{
  "model": "autoregressive pixel model",
  "dataset": "microscope photos of single blood and bone marrow cells",
  "train_examples": 194171,
  "image_size": 16,
  "horizontal_flip": true,
  "levels_per_channel": 6,
  "vocab_size": 217,
  "arch": "transformer_decoder",
  "width": 128,
  "layers": 8,
  "norm": "rmsnorm",
  "norm_position": "pre",
  "activation": "gelu",
  "mlp_ratio": 6,
  "head_dim": 64,
  "fused_qkv": false,
  "bias": "none",
  "qk_norm": false,
  "parallel_block": false,
  "inner_norm": false,
  "positions": "rope",
  "tie_embeddings": false,
  "init": "small_normal",
  "residual_init": "zero_last",
  "optimizer": "muon",
  "muon_scale": "original",
  "lr": 0.027,
  "momentum": 0.95,
  "nesterov": true,
  "orthogonalizer": "polar_express",
  "adamw_lr_other_params": 0.0023,
  "steps": 31000,
  "batch_size": 128,
  "epochs": 20.4,
  "lr_schedule": "cosine",
  "final_lr_fraction": 0.05,
  "warmup_steps": 6200,
  "weight_decay": 0.0,
  "adamw_weight_decay_other_params": 0.01
}
Rows from block 4, named by matrix and row number. Rows with one number belong to one neuron. Each number is 200 + 40 x the weight over its row's rms, rounded and kept within 0 to 999. All counts start at 0. After the name is the row's rms in percent of the matrix's.
# fc1: MLP up (model.blocks.4.mlp.fc1.weight, 768x128), inputs 0-127
# fc2: MLP down (model.blocks.4.mlp.fc2.weight, 128x768, transposed), outputs 0-127
fc1.459,087,254,223,202,197,249,157,200,196,275,170,149,243,225,190,212,123,251,128,215,145,263,216,293,131,193,199,201,213,221,174,155,160,216,224,154,179,203,189,133,238,209,215,182,189,188,224,226,248,174,169,193,164,178,218,181,109,227,173,161,233,208,247,214,195,167,224,180,195,132,224,205,254,203,129,240,150,138,229,230,174,217,211,194,128,197,152,246,203,228,218,173,174,182,234,222,231,222,216,142,258,237,245,198,187,300,181,82,212,135,158,153,203,235,153,136,126,203,166,211,254,229,155,159,159,146,237,209,177
fc2.459,094,143,151,225,182,151,79,220,198,170,238,240,171,208,213,196,241,246,200,151,237,194,151,245,214,145,151,260,188,105,291,183,167,264,131,256,278,192,194,150,184,178,186,205,207,201,283,107,160,229,194,170,241,290,154,197,232,220,248,230,131,184,199,204,188,192,188,209,186,221,147,164,166,174,255,180,209,166,183,179,276,193,147,232,168,184,204,173,177,208,151,230,221,149,155,168,235,233,215,195,185,209,212,191,239,186,168,200,174,208,223,228,253,98,246,174,260,215,201,208,195,234,150,186,233,205,146,262,204
fc1.460,102,197,234,198,163,198,239,326,189,219,177,236,130,177,209,134,164,214,198,217,181,128,191,141,199,235,259,191,186,212,181,237,256,205,198,267,177,245,177,132,194,210,216,181,169,179,168,223,149,266,288,179,218,211,179,261,205,251,268,176,220,228,256,135,152,190,208,124,187,161,241,122,218,179,238,167,152,157,229,181,144,172,245,299,152,232,211,238,184,239,239,194,243,284,190,104,231,221,176,161,177,250,199,214,218,227,241,166,169,184,171,233,192,180,216,249,164,239,191,235,217,181,152,166,186,189,223,269,219
fc2.460,095,128,151,196,162,168,241,198,305,252,203,134,237,230,186,180,222,200,241,133,209,207,133,205,183,146,173,290,225,144,202,165,218,155,236,155,211,217,199,212,170,183,220,167,247,208,235,159,192,180,285,253,186,206,164,146,206,222,181,174,264,138,127,268,249,258,191,155,186,262,235,229,164,129,196,109,218,216,179,188,224,170,195,134,162,186,182,204,239,174,208,222,171,214,146,242,185,192,213,252,189,211,259,203,190,155,186,260,152,209,253,244,282,252,217,111,161,217,180,179,212,203,178,247,223,201,173,238,261
fc1.461,103,175,224,130,183,215,202,141,194,175,203,163,202,248,210,164,165,184,198,124,156,168,223,186,170,190,190,206,289,131,145,153,181,191,167,142,219,217,192,236,86,237,292,212,210,195,156,173,150,194,137,160,154,188,241,199,157,122,240,246,197,184,153,209,148,181,209,207,154,205,203,242,195,204,228,183,226,219,215,209,236,179,220,227,231,212,183,274,226,189,183,159,229,186,243,182,152,309,182,247,218,203,270,217,181,154,145,145,196,239,250,154,314,133,177,231,157,213,225,215,202,144,161,154,120,177,178,226,166
fc2.461,094,195,204,245,245,177,204,239,159,232,250,170,263,188,134,212,215,194,265,203,182,147,193,207,194,213,206,217,153,193,230,215,208,273,225,233,232,246,204,179,278,178,123,181,246,190,241,235,170,178,280,222,212,243,187,211,228,230,158,170,207,180,217,188,208,201,230,187,287,192,207,202,247,140,208,158,207,269,162,199,141,172,194,185,198,138,236,214,139,213,291,197,203,246,211,203,219,206,227,192,217,182,188,212,173,254,236,172,153,156,186,176,75,294,162,234,187,236,192,310,284,261,259,274,239,248,237,215,245
fc1.462,137,245,150,228,215,199,181,161,283,218,248,216,162,112,160,245,201,203,235,238,164,197,263,178,180,137,191,206,221,251,244,187,197,205,176,156,195,222,229,199,239,206,174,237,204,180,153,225,204,136,210,180,211,130,214,221,248,141,153,218,235,218,175,217,271,236,227,286,204,247,121,180,158,110,161,172,263,169,128,216,182,215,208,197,103,267,221,185,264,285,174,186,182,177,226,204,184,194,130,202,192,218,210,215,179,162,205,161,207,198,229,252,255,183,217,203,191,152,185,182,197,60,175,261,177,164,253,211,160
fc2.462,129,150,133,283,248,151,224,179,159,252,189,116,164,270,138,210,231,212,174,224,213,174,185,217,182,204,242,118,168,90,202,200,219,138,193,209,188,180,203,219,190,207,173,176,247,222,209,213,168,161,129,247,228,234,197,191,180,174,253,246,225,205,212,210,165,149,235,235,207,256,245,229,144,272,188,200,240,190,218,193,188,134,192,174,219,195,131,134,221,183,248,169,167,198,263,249,161,212,236,246,232,245,212,171,184,195,202,226,236,146,189,122,186,185,158,174,168,166,250,200,100,207,231,214,331,165,208,163,237
fc1.463,105,183,181,198,197,196,194,249,206,293,188,158,204,191,207,208,179,264,142,191,229,199,163,168,167,167,181,244,143,214,220,235,170,179,201,197,180,218,139,122,163,218,238,261,213,208,200,240,232,162,202,205,160,124,235,137,212,241,218,165,177,233,218,217,169,222,202,249,131,180,210,193,168,146,282,164,240,206,314,154,187,183,244,248,272,252,252,128,185,278,162,140,145,242,198,218,143,188,226,140,132,140,206,276,228,175,229,167,251,226,268,238,236,201,222,193,210,154,162,202,190,129,217,186,226,240,180,131,230
fc2.463,107,203,260,177,193,225,264,143,211,139,210,268,161,162,179,233,207,191,227,182,208,191,224,209,205,160,201,241,209,170,189,174,230,194,209,204,226,240,276,238,222,142,154,185,197,154,213,152,186,204,126,126,217,254,134,236,157,203,176,209,242,152,189,140,237,158,187,160,251,265,151,200,214,230,146,251,206,207,77,153,228,199,150,199,187,183,153,286,212,181,170,236,208,184,266,191,206,179,168,229,274,241,199,156,199,184,245,239,205,98,231,191,206,192,157,181,205,189,233,265,236,262,178,206,141,215,322,255,191
fc1.464,098,214,202,109,216,190,150,159,210,234,189,171,236,279,179,250,207,242,223,237,172,213,207,216,217,193,158,174,235,207,193,193,208,263,167,196,173,233,139,228,205,172,220,204,149,182,254,164,214,197,211,191,215,153,205,189,215,185,199,192,199,234,216,239,206,255,209,246,151,214,250,229,240,269,137,197,202,241,255,224,259,173,230,296,274,137,138,227,198,161,172,176,297,144,179,247,221,190,179,241,177,232,186,223,89,218,284,151,166,238,172,104,256,236,165,270,237,199,273,208,173,154,213,225,259,195,270,168,208
fc2.464,109,157,284,271,131,223,189,256,86,251,179,215,162,165,238,209,200,229,265,216,224,194,162,197,239,233,235,297,142,238,208,181,204,224,226,216,218,121,131,153,166,219,167,241,223,146,203,189,253,214,187,226,231,175,209,186,162,203,197,187,235,193,234,176,178,212,231,154,187,183,203,262,116,176,152,183,128,206,175,210,133,204,197,236,153,218,213,206,228,223,173,173,146,201,129,120,188,150,232,209,114,209,202,253,231,194,205,201,206,307,155,231,283,171,251,142,261,202,191,168,219,203,169,222,216,215,192,251,204
fc1.465,094,159,176,252,149,240,147,171,151,227,197,220,201,281,165,184,210,232,238,182,199,162,210,129,133,207,239,239,244,182,250,131,227,174,184,195,128,271,203,184,195,223,235,210,175,190,260,273,194,253,217,191,141,193,268,192,244,130,191,197,153,182,248,298,181,211,175,209,204,191,173,244,263,157,167,220,207,226,161,142,189,213,148,179,227,161,157,211,203,150,173,205,195,248,268,186,201,228,198,207,172,209,212,229,223,212,166,166,196,199,242,292,99,190,205,207,253,274,266,215,127,244,206,161,247,274,204,120,182
fc2.465,085,191,200,184,262,240,178,200,160,117,144,225,196,208,221,214,189,186,175,192,202,240,181,197,200,198,187,188,147,206,283,256,160,225,253,190,190,179,203,176,126,160,160,212,180,221,187,250,228,215,155,237,251,180,116,200,171,223,164,226,231,164,171,230,205,200,208,110,208,253,226,169,202,238,194,127,188,223,163,247,147,166,157,175,159,168,225,174,235,260,165,210,202,193,161,173,146,236,187,175,245,242,195,111,153,190,289,195,246,179,190,174,284,224,231,208,196,193,75,195,284,149,208,196,117,117,184,271,253
fc1.466,095,188,238,235,217,147,179,219,176,172,142,207,233,98,200,206,233,204,263,156,176,175,148,170,237,182,200,150,216,158,158,230,224,227,237,185,223,211,200,208,160,192,161,242,176,241,131,170,143,194,203,183,128,184,205,261,197,218,188,202,226,91,234,195,113,186,142,286,182,171,217,169,248,212,202,220,154,161,186,221,179,229,235,205,221,143,185,161,267,203,221,281,244,145,160,288,198,239,245,160,245,243,153,304,235,118,209,128,200,240,185,225,183,189,221,149,149,201,162,166,222,187,253,170,149,226,172,204,167
fc2.466,099,224,241,148,202,214,204,234,193,145,254,199,147,247,208,194,195,231,144,180,219,176,216,157,128,89,195,243,262,261,224,180,245,182,241,187,254,190,264,129,174,149,204,197,194,192,248,265,207,231,200,178,272,215,176,171,216,238,206,201,165,263,141,107,256,249,192,76,202,271,100,256,255,187,204,208,216,274,131,168,155,219,240,156,171,221,205,145,216,172,209,195,200,190,223,138,216,136,227,267,195,254,228,201,159,176,162,226,225,200,194,196,182,176,202,165,186,175,207,177,162,219,241,189,204,225,177,219,242
fc1.467,111,186,227,179,290,249,213,185,264,272,228,223,191,161,180,227,237,245,214,185,252,218,186,213,219,229,207,191,195,221,155,141,238,215,206,247,209,246,234,198,231,255,198,236,218,183,178,243,254,286,246,179,239,184,261,190,228,163,205,110,245,256,218,174,142,165,196,206,171,199,152,264,211,157,166,228,181,218,158,128,131,224,308,218,163,188,250,243,158,165,224,200,247,199,184,210,170,275,261,172,223,251,181,207,230,175,178,119,177,134,115,245,136,223,183,257,216,211,134,237,189,214,194,181,190,253,247,253,234
fc2.467,119,182,217,143,213,123,231,241,195,215,247,194,127,237,178,139,156,218,251,185,141,221,201,205,262,227,200,198,215,174,157,192,197,230,200,222,145,178,256,117,217,231,264,238,160,196,210,268,194,216,212,271,272,224,172,167,159,156,238,153,181,184,184,211,235,192,212,196,232,246,276,223,199,219,98,209,184,238,196,201,152,287,118,201,172,192,192,144,156,217,211,153,118,214,226,256,175,167,227,254,203,183,159,275,175,223,243,184,133,144,169,207,273,172,220,246,263,270,141,220,186,256,207,184,145,199,177,206,187
fc1.468,109,214,218,171,181,153,183,183,192,241,218,116,161,183,176,232,212,175,131,252,161,130,109,188,217,205,194,188,241,116,170,131,168,197,177,215,189,186,234,146,235,163,205,191,191,174,263,245,140,182,267,210,179,277,271,143,183,186,180,269,227,202,227,232,150,191,150,194,281,220,194,215,161,203,170,205,145,226,193,186,255,180,194,184,163,241,153,188,246,185,226,227,145,310,191,211,229,171,271,186,270,239,264,187,201,234,195,242,222,234,288,214,153,210,179,170,129,187,242,190,216,191,197,173,299,169,173,165,165
fc2.468,104,138,220,214,218,265,262,160,173,206,185,238,207,238,214,276,194,227,192,192,185,257,218,159,220,204,224,178,182,239,183,253,272,147,242,159,228,195,137,228,153,253,248,256,146,221,213,209,279,227,190,180,146,140,146,215,178,164,211,200,224,203,258,173,263,221,192,256,193,127,182,222,235,189,166,179,238,264,182,222,172,150,209,211,212,131,247,149,258,209,169,176,199,160,228,174,179,134,194,148,121,146,119,213,231,198,207,121,171,192,105,252,181,130,160,214,228,184,201,146,175,157,230,207,132,233,183,140,234
fc1.469,103,209,170,193,250,234,244,133,264,216,168,236,238,194,199,181,194,150,218,235,224,191,241,213,217,172,230,262,220,176,223,237,172,131,258,242,166,222,250,212,250,270,189,202,155,130,157,209,228,119,132,178,162,208,156,175,151,218,175,270,247,132,245,234,119,181,161,251,221,194,172,173,181,258,214,162,219,148,259,190,236,227,200,200,188,139,178,146,262,271,219,242,228,162,192,192,182,185,235,202,140,240,211,218,150,299,106,188,169,184,173,217,243,216,237,184,273,191,161,133,230,144,172,198,186,262,211,176,190
fc2.469,093,223,193,199,145,198,153,201,144,188,243,184,175,160,210,203,220,189,226,108,267,229,122,173,199,269,185,152,191,219,157,147,236,284,172,187,238,188,145,122,180,120,206,205,232,271,237,177,252,262,249,191,278,182,280,238,230,192,152,183,135,256,182,137,250,213,211,155,151,179,197,185,175,196,243,217,228,230,133,211,212,175,233,209,236,257,191,272,130,100,205,188,169,210,208,235,265,210,194,169,256,172,194,154,201,139,221,224,246,246,240,208,187,161,202,226,140,185,215,232,200,265,213,164,201,241,180,201,183
fc1.470,092,132,149,205,283,213,252,235,163,207,194,216,201,248,172,173,179,119,169,264,181,244,197,179,173,148,169,165,152,139,247,128,171,169,255,216,211,166,191,239,193,208,159,204,182,188,162,204,246,165,225,222,225,195,232,170,240,215,140,275,173,121,191,181,268,226,132,242,169,260,193,237,190,127,240,135,164,196,168,188,203,263,151,218,178,154,214,265,236,284,170,226,235,288,191,195,225,243,211,182,211,224,235,184,265,180,210,155,165,214,148,164,180,228,157,166,238,219,249,134,223,244,180,160,184,267,264,153,201
fc2.470,088,309,233,197,106,154,159,195,253,186,150,181,194,155,249,234,250,261,225,190,269,149,160,204,259,216,181,187,145,212,209,163,229,222,193,158,191,284,225,230,194,165,173,230,209,226,221,160,167,195,200,148,158,204,141,219,148,186,144,155,180,204,228,244,206,235,228,217,193,153,213,118,177,213,218,173,238,271,349,270,249,188,187,215,200,265,198,174,197,156,244,192,234,230,169,204,208,206,143,204,233,193,161,187,214,232,174,232,228,116,188,216,252,145,299,226,202,236,185,226,220,185,222,192,151,172,213,187,147
fc1.471,110,231,212,157,200,288,196,166,128,202,259,225,257,249,136,276,278,237,261,227,217,220,187,149,225,210,186,231,136,176,258,192,187,185,181,178,206,320,183,128,212,216,228,175,253,261,131,211,181,185,196,200,217,196,163,210,252,221,212,218,250,156,238,257,157,237,128,172,160,161,223,170,141,236,205,166,147,149,129,204,249,202,186,218,216,158,167,222,244,196,231,246,224,181,213,130,210,253,182,159,211,105,206,206,235,176,271,203,280,213,224,229,180,209,265,182,229,198,200,206,182,176,200,215,117,190,208,157,230
fc2.471,129,267,189,136,139,205,194,181,181,216,211,232,187,191,169,211,198,206,151,215,298,199,175,254,281,200,181,213,241,211,241,145,217,183,199,173,210,194,244,203,184,231,116,121,199,267,203,171,196,191,118,154,210,244,153,161,200,201,284,208,213,202,204,226,224,213,154,217,213,213,179,180,180,198,171,211,184,146,151,188,170,171,143,184,191,181,218,138,122,218,253,191,174,143,159,236,146,187,214,210,193,184,135,247,136,227,265,250,128,218,214,191,162,280,245,214,256,203,234,234,148,223,150,113,272,269,134,172,270
fc1.472,098,288,179,167,249,220,145,156,185,189,203,219,182,176,209,190,224,208,247,126,276,199,253,235,254,256,134,151,212,254,254,233,168,227,186,185,230,143,197,284,227,165,221,211,199,143,193,191,203,175,206,152,216,245,180,181,213,234,229,179,103,186,125,141,286,197,166,185,147,239,181,144,141,216,221,263,205,283,200,236,244,201,244,218,176,217,257,147,139,218,224,192,174,216,178,150,178,116,213,264,174,215,255,185,181,123,218,142,154,148,210,152,242,228,241,153,163,239,228,186,196,172,182,190,166,148,194,198,184
fc2.472,092,126,198,215,152,223,205,201,193,210,173,208,166,189,219,296,252,201,245,214,173,236,196,119,187,146,244,226,197,214,154,162,221,200,152,188,160,277,229,66,209,213,232,185,229,242,235,224,203,184,170,265,275,218,155,251,165,262,93,195,215,215,258,199,163,246,277,231,214,217,203,211,149,246,222,172,231,173,176,146,184,177,142,138,220,166,218,283,177,198,180,218,238,205,235,262,199,144,183,151,274,139,185,173,203,183,240,234,183,201,195,207,130,148,226,237,214,122,186,262,218,218,188,226,197,237,186,194,225
fc1.473,089,171,237,162,243,232,228,147,161,236,199,182,204,167,199,237,208,171,255,216,245,265,238,228,241,138,223,276,217,190,176,181,213,159,168,184,168,182,240,217,139,153,199,213,204,246,182,184,263,262,200,195,185,172,132,191,252,212,95,227,218,181,177,210,158,183,190,179,193,167,202,153,250,209,189,139,244,242,193,156,214,206,279,128,99,214,158,223,224,129,230,207,281,251,228,235,177,229,255,195,111,200,215,206,246,148,184,198,217,171,282,227,159,165,172,154,238,152,234,224,222,152,165,200,173,189,224,157,84
fc2.473,090,217,226,187,222,177,240,242,187,139,260,204,245,214,249,235,261,184,194,226,168,195,215,145,182,248,267,178,176,180,196,214,209,190,203,187,248,225,128,138,193,163,193,224,212,179,255,158,206,161,175,221,201,232,269,208,152,227,294,167,194,253,130,197,212,230,291,199,265,215,212,165,134,197,215,241,134,168,211,235,117,211,260,144,216,230,160,202,120,199,188,191,214,200,192,200,191,74,166,200,185,235,211,220,124,268,188,150,227,134,259,241,140,199,169,163,232,250,188,257,189,292,199,227,207,157,175,222,203
fc1.474,106,238,267,276,126,239,187,245,212,170,178,170,208,197,229,274,145,276,227,192,268,176,231,228,233,230,187,138,153,142,225,330,224,182,206,113,216,219,219,192,237,230,194,284,241,203,182,225,196,197,188,184,181,246,283,209,176,176,201,158,226,219,245,207,225,202,209,201,158,200,239,145,229,193,205,245,153,162,170,247,166,200,181,203,205,231,206,189,199,254,159,242,254,223,198,161,190,235,212,171,150,129,158,152,179,199,184,132,206,202,152,233,204,202,203,171,165,234,59,224,145,234,286,163,218,222,166,189,197
fc2.474,110,227,146,182,178,177,247,126,180,207,181,198,203,222,216,205,159,79,225,208,149,213,200,163,162,173,231,189,235,282,235,206,239,204,189,224,228,236,213,218,202,146,141,136,172,192,232,239,210,281,221,162,207,260,163,166,258,222,150,284,153,176,135,138,121,180,209,118,233,174,180,239,195,171,203,191,186,223,232,210,217,205,210,235,202,258,129,162,214,152,234,200,198,210,213,189,165,217,215,234,182,279,266,202,251,268,202,214,294,234,333,185,130,231,207,205,189,171,209,173,193,242,157,160,191,160,205,200,198
fc1.475,099,246,183,276,159,128,234,210,149,218,160,208,190,192,266,174,206,228,125,143,230,208,170,183,124,252,284,206,179,213,269,243,145,151,197,169,217,150,133,185,230,222,283,212,194,217,164,254,151,192,250,235,232,141,215,199,243,192,233,223,160,177,225,245,217,198,229,191,229,134,222,255,82,202,228,174,230,144,216,180,192,166,209,177,158,207,109,172,188,212,187,160,115,157,261,191,196,193,217,152,188,234,197,242,178,265,159,208,168,127,157,252,213,185,166,209,206,165,208,175,263,249,255,198,188,158,212,163,176
fc2.475,100,180,208,175,231,205,197,189,199,248,302,222,142,168,188,169,203,211,225,203,205,194,201,214,191,224,179,159,205,207,212,90,185,257,203,216,192,220,219,172,220,124,71,226,203,148,205,209,140,243,179,154,200,217,195,262,141,240,170,207,235,227,158,96,235,155,182,209,150,206,267,276,258,239,206,164,188,258,173,279,212,188,170,145,195,189,181,252,131,182,162,179,242,243,192,256,169,213,161,232,240,228,209,150,225,158,253,265,232,190,129,143,230,160,206,229,187,205,146,208,205,146,165,111,228,201,161,214,212
fc1.476,095,191,214,200,169,200,244,210,224,179,144,127,163,215,241,219,259,204,176,272,226,212,212,238,157,236,187,291,125,256,275,304,213,199,184,251,204,200,206,224,218,185,242,200,144,124,203,210,171,160,242,248,180,216,190,192,250,247,166,233,257,211,165,227,210,217,219,242,138,146,258,199,261,163,269,174,117,171,237,271,178,220,243,210,209,201,215,298,230,241,206,230,224,151,139,219,191,210,188,212,204,268,202,154,230,216,183,144,231,231,225,187,161,167,214,282,205,233,186,198,201,235,154,255,142,237,175,215,112
fc2.476,100,172,171,229,182,166,226,220,164,184,172,152,187,269,99,202,163,240,165,122,211,198,248,228,225,193,279,207,216,201,225,264,158,226,238,197,219,218,202,221,277,134,161,163,178,220,238,214,164,229,237,242,282,199,190,257,197,225,245,247,229,191,207,221,224,224,225,149,193,267,230,226,201,202,154,173,233,225,199,216,181,226,151,233,183,291,193,262,237,219,145,155,211,175,148,211,116,153,273,158,183,177,217,235,132,225,179,297,191,250,159,306,260,193,185,199,177,206,183,153,241,190,222,187,222,134,136,237,181
fc1.477,103,186,142,179,267,201,151,203,121,149,176,221,199,206,205,206,244,150,202,173,219,193,304,178,183,207,201,192,163,179,241,201,184,160,193,236,184,261,235,212,182,188,176,235,150,159,228,238,228,226,142,89,218,150,269,247,222,251,127,181,120,221,182,200,191,244,239,227,258,176,220,242,211,168,159,186,160,190,115,145,203,223,208,254,156,214,266,289,191,209,232,144,218,165,170,251,195,103,230,240,161,247,194,177,169,190,233,195,182,144,208,245,168,123,191,205,211,233,248,170,276,203,221,200,206,269,182,226,254
fc2.477,114,187,231,205,198,191,244,173,249,265,134,195,197,183,247,201,223,233,176,235,224,154,216,251,266,247,214,253,257,174,215,216,120,181,159,240,245,108,229,216,258,205,223,175,222,221,253,202,230,254,228,239,254,224,225,188,204,238,172,195,237,176,232,126,258,163,168,94,230,144,170,259,168,205,225,252,189,275,187,276,136,211,234,103,225,190,155,213,187,157,193,145,201,200,193,192,228,296,229,191,162,201,208,265,176,266,179,173,206,210,119,176,262,236,191,202,176,248,147,229,193,231,163,166,154,185,178,196,224
fc1.478,103,199,251,193,186,193,229,193,228,238,148,217,257,181,230,183,203,219,211,208,251,253,153,209,236,215,213,233,177,255,146,199,199,196,170,181,240,255,186,183,184,248,231,212,190,182,154,263,228,201,241,57,230,281,231,160,235,133,156,201,145,212,221,220,153,149,141,306,216,202,187,213,219,177,150,223,165,216,199,182,125,189,142,177,126,193,296,195,214,195,225,195,230,271,181,142,170,207,201,155,193,163,249,194,142,216,231,260,143,156,175,216,197,202,172,181,193,194,212,189,194,170,176,122,202,223,145,331,175
fc2.478,092,200,112,236,200,179,238,219,158,219,262,194,174,229,229,249,260,167,173,169,174,190,245,152,181,233,200,169,112,218,183,195,232,191,233,240,94,218,272,227,227,204,195,151,208,213,159,187,144,217,208,322,194,164,187,198,236,210,228,176,222,222,170,189,159,296,234,145,124,230,276,207,236,171,229,244,231,139,189,254,206,155,234,198,220,161,166,265,201,152,211,208,180,171,157,208,196,208,181,261,266,278,173,193,214,181,169,173,195,208,175,156,265,233,186,241,219,239,166,299,218,205,259,239,252,207,189,168,260
fc1.479,118,244,239,178,171,245,249,256,125,220,204,195,208,236,124,172,185,143,262,234,112,262,197,206,126,165,184,274,145,217,213,204,200,222,211,202,242,241,113,215,143,195,229,164,195,130,231,213,231,201,187,120,281,189,195,238,292,141,210,110,213,190,235,210,167,336,121,270,248,159,219,225,211,199,240,243,180,211,219,171,209,177,203,208,171,181,243,241,229,187,233,169,209,135,205,190,171,196,207,195,243,201,187,227,176,169,281,211,204,221,233,222,196,187,194,166,165,178,166,228,197,211,176,246,256,220,189,207,150
fc2.479,106,199,151,206,187,125,202,225,185,203,153,156,180,240,258,202,167,203,241,194,190,192,250,172,212,319,178,192,235,243,154,207,149,120,192,208,203,163,236,217,212,254,209,142,201,171,130,239,178,149,219,209,153,190,216,111,170,182,176,224,201,207,231,272,229,181,270,164,197,194,195,160,230,246,194,74,256,208,272,225,200,252,209,188,202,227,218,151,213,107,197,175,165,182,241,206,239,214,220,257,221,142,183,186,216,245,149,198,190,249,160,171,255,244,221,263,214,317,202,166,179,210,261,251,234,185,248,179,209
fc1.480,084,145,197,189,210,244,185,241,218,208,177,197,218,217,189,214,167,184,238,232,308,216,239,161,227,275,201,177,247,150,272,289,120,209,190,131,169,214,220,227,200,229,146,235,209,233,207,196,174,286,164,215,228,215,227,163,110,216,213,216,176,221,203,207,218,157,223,276,146,194,154,204,205,179,101,156,200,211,175,255,197,175,192,229,208,222,182,165,231,214,186,166,278,246,198,225,268,210,214,309,155,128,210,190,151,220,181,128,141,180,246,159,202,199,215,164,149,258,219,243,112,206,160,229,230,218,223,196,259
fc2.480,092,258,168,149,236,182,155,240,148,207,188,208,198,218,274,242,238,164,209,147,207,176,160,219,217,189,235,258,180,277,145,185,205,220,225,226,232,133,192,233,155,152,247,204,191,245,222,231,273,193,184,248,216,200,257,228,245,236,191,140,217,165,240,227,169,256,253,171,177,252,159,190,171,219,245,193,230,232,199,216,137,283,126,221,184,158,183,148,212,113,222,201,128,203,181,210,233,151,133,163,169,219,210,260,231,158,259,203,221,214,222,282,203,181,185,162,228,104,199,208,180,223,175,150,125,111,179,132,216
fc1.482,095,182,139,243,187,248,171,220,253,165,213,255,200,156,207,244,261,264,181,272,176,180,222,124,192,167,282,249,221,183,206,215,181,177,186,163,215,221,179,210,186,164,203,271,131,143,155,187,191,196,123,209,193,209,202,130,210,136,206,234,215,218,269,194,219,213,183,232,150,156,170,265,269,177,211,129,241,143,154,75,165,202,157,185,221,252,181,267,243,193,169,153,175,178,234,205,170,224,220,189,195,188,223,164,202,249,196,247,158,284,120,237,210,187,127,192,206,168,241,133,253,192,173,222,180,225,188,151,233
fc2.482,095,209,225,171,248,181,271,186,172,213,245,185,212,190,213,156,214,170,213,170,236,209,227,295,192,128,182,193,218,179,202,221,270,235,229,274,180,192,199,149,193,204,151,189,258,212,189,266,290,162,214,177,212,161,204,266,182,194,189,193,176,171,187,275,226,193,183,201,193,268,248,224,111,222,187,297,256,262,310,265,236,242,186,232,181,134,236,179,186,224,192,262,238,230,133,206,187,239,220,188,147,251,177,238,158,146,174,189,181,161,263,175,175,244,220,191,268,260,159,259,254,171,194,181,244,213,236,230,169
fc1.483,092,150,250,183,265,215,170,211,186,159,235,210,217,208,287,178,177,194,185,238,190,124,157,169,158,201,141,186,239,173,190,229,210,168,237,176,202,157,202,214,246,265,156,207,181,145,133,139,204,173,174,175,183,166,211,170,173,211,198,100,214,263,241,152,163,227,233,169,214,177,213,189,212,118,176,162,202,160,136,181,54,208,210,226,243,212,232,245,261,240,154,220,117,158,184,184,218,204,221,98,208,195,144,175,223,165,182,227,213,283,196,144,148,198,164,152,207,172,185,160,135,193,184,201,199,202,215,267,137
fc2.483,091,203,210,238,242,170,185,129,121,250,179,201,224,256,138,206,242,175,155,213,261,330,249,234,250,163,269,228,211,187,228,251,224,200,313,193,207,227,289,197,140,192,175,206,194,187,241,258,168,205,192,190,151,194,145,177,201,230,198,208,143,194,194,220,168,209,243,201,276,244,235,247,210,195,211,240,220,206,272,221,279,187,177,235,186,199,168,183,160,196,146,164,224,234,179,219,230,193,150,134,190,250,280,222,188,201,149,211,179,113,184,168,240,158,226,206,119,249,251,180,216,183,165,167,201,140,180,182,188
fc1.484,104,207,160,192,182,150,232,133,188,196,187,213,230,212,194,234,227,263,203,181,260,188,235,202,287,235,143,181,197,299,156,160,263,209,171,187,218,256,158,208,220,251,286,293,192,190,152,183,144,216,205,126,140,232,187,240,234,199,273,241,262,226,207,161,225,270,186,211,212,217,224,229,212,195,207,152,191,200,271,167,243,247,262,234,217,140,177,245,182,200,122,179,268,218,187,186,210,240,168,114,189,222,192,225,127,187,178,191,256,179,228,131,239,170,140,181,236,153,132,230,246,173,202,172,228,154,203,182,158
fc2.484,099,129,229,109,159,226,120,267,231,226,193,187,248,213,308,185,239,158,212,250,233,149,152,190,188,249,185,253,144,199,212,159,168,255,235,222,248,185,162,199,197,237,229,122,257,235,204,169,257,209,228,227,262,191,254,168,195,219,179,141,192,243,211,217,174,256,267,240,191,193,165,233,297,196,212,202,138,197,200,168,165,232,235,190,260,190,206,154,201,182,139,210,188,223,117,237,210,132,203,252,140,227,197,262,209,218,197,184,214,257,195,259,169,188,231,188,276,221,227,214,215,244,217,266,214,134,157,197,216
fc1.486,105,189,227,203,159,189,194,220,196,216,155,140,264,139,143,188,269,247,184,213,223,187,255,214,145,235,234,128,185,194,274,263,194,174,145,135,257,222,179,189,220,220,231,239,223,199,220,230,151,196,144,172,289,266,225,153,196,191,245,279,274,185,139,173,252,256,197,191,171,228,199,124,173,262,198,213,228,177,275,233,161,197,206,222,215,220,169,204,274,277,156,244,253,242,161,212,192,248,170,221,229,214,185,210,263,182,202,261,213,272,186,254,235,208,203,123,203,217,128,234,234,239,222,162,251,191,195,207,244
fc2.486,103,249,200,239,213,222,204,226,243,180,256,258,92,262,237,196,123,168,212,179,111,183,219,183,234,220,188,214,247,218,229,237,120,262,207,187,193,124,182,160,156,123,195,159,153,222,149,209,222,189,180,236,161,113,165,213,190,167,193,182,124,247,197,212,172,232,196,153,204,166,232,246,217,146,225,134,202,216,160,158,199,283,190,155,199,129,186,179,147,155,191,171,185,203,232,159,171,174,259,226,281,180,199,138,129,221,246,186,188,117,252,264,226,152,188,229,194,173,192,166,179,162,176,221,188,191,236,230,157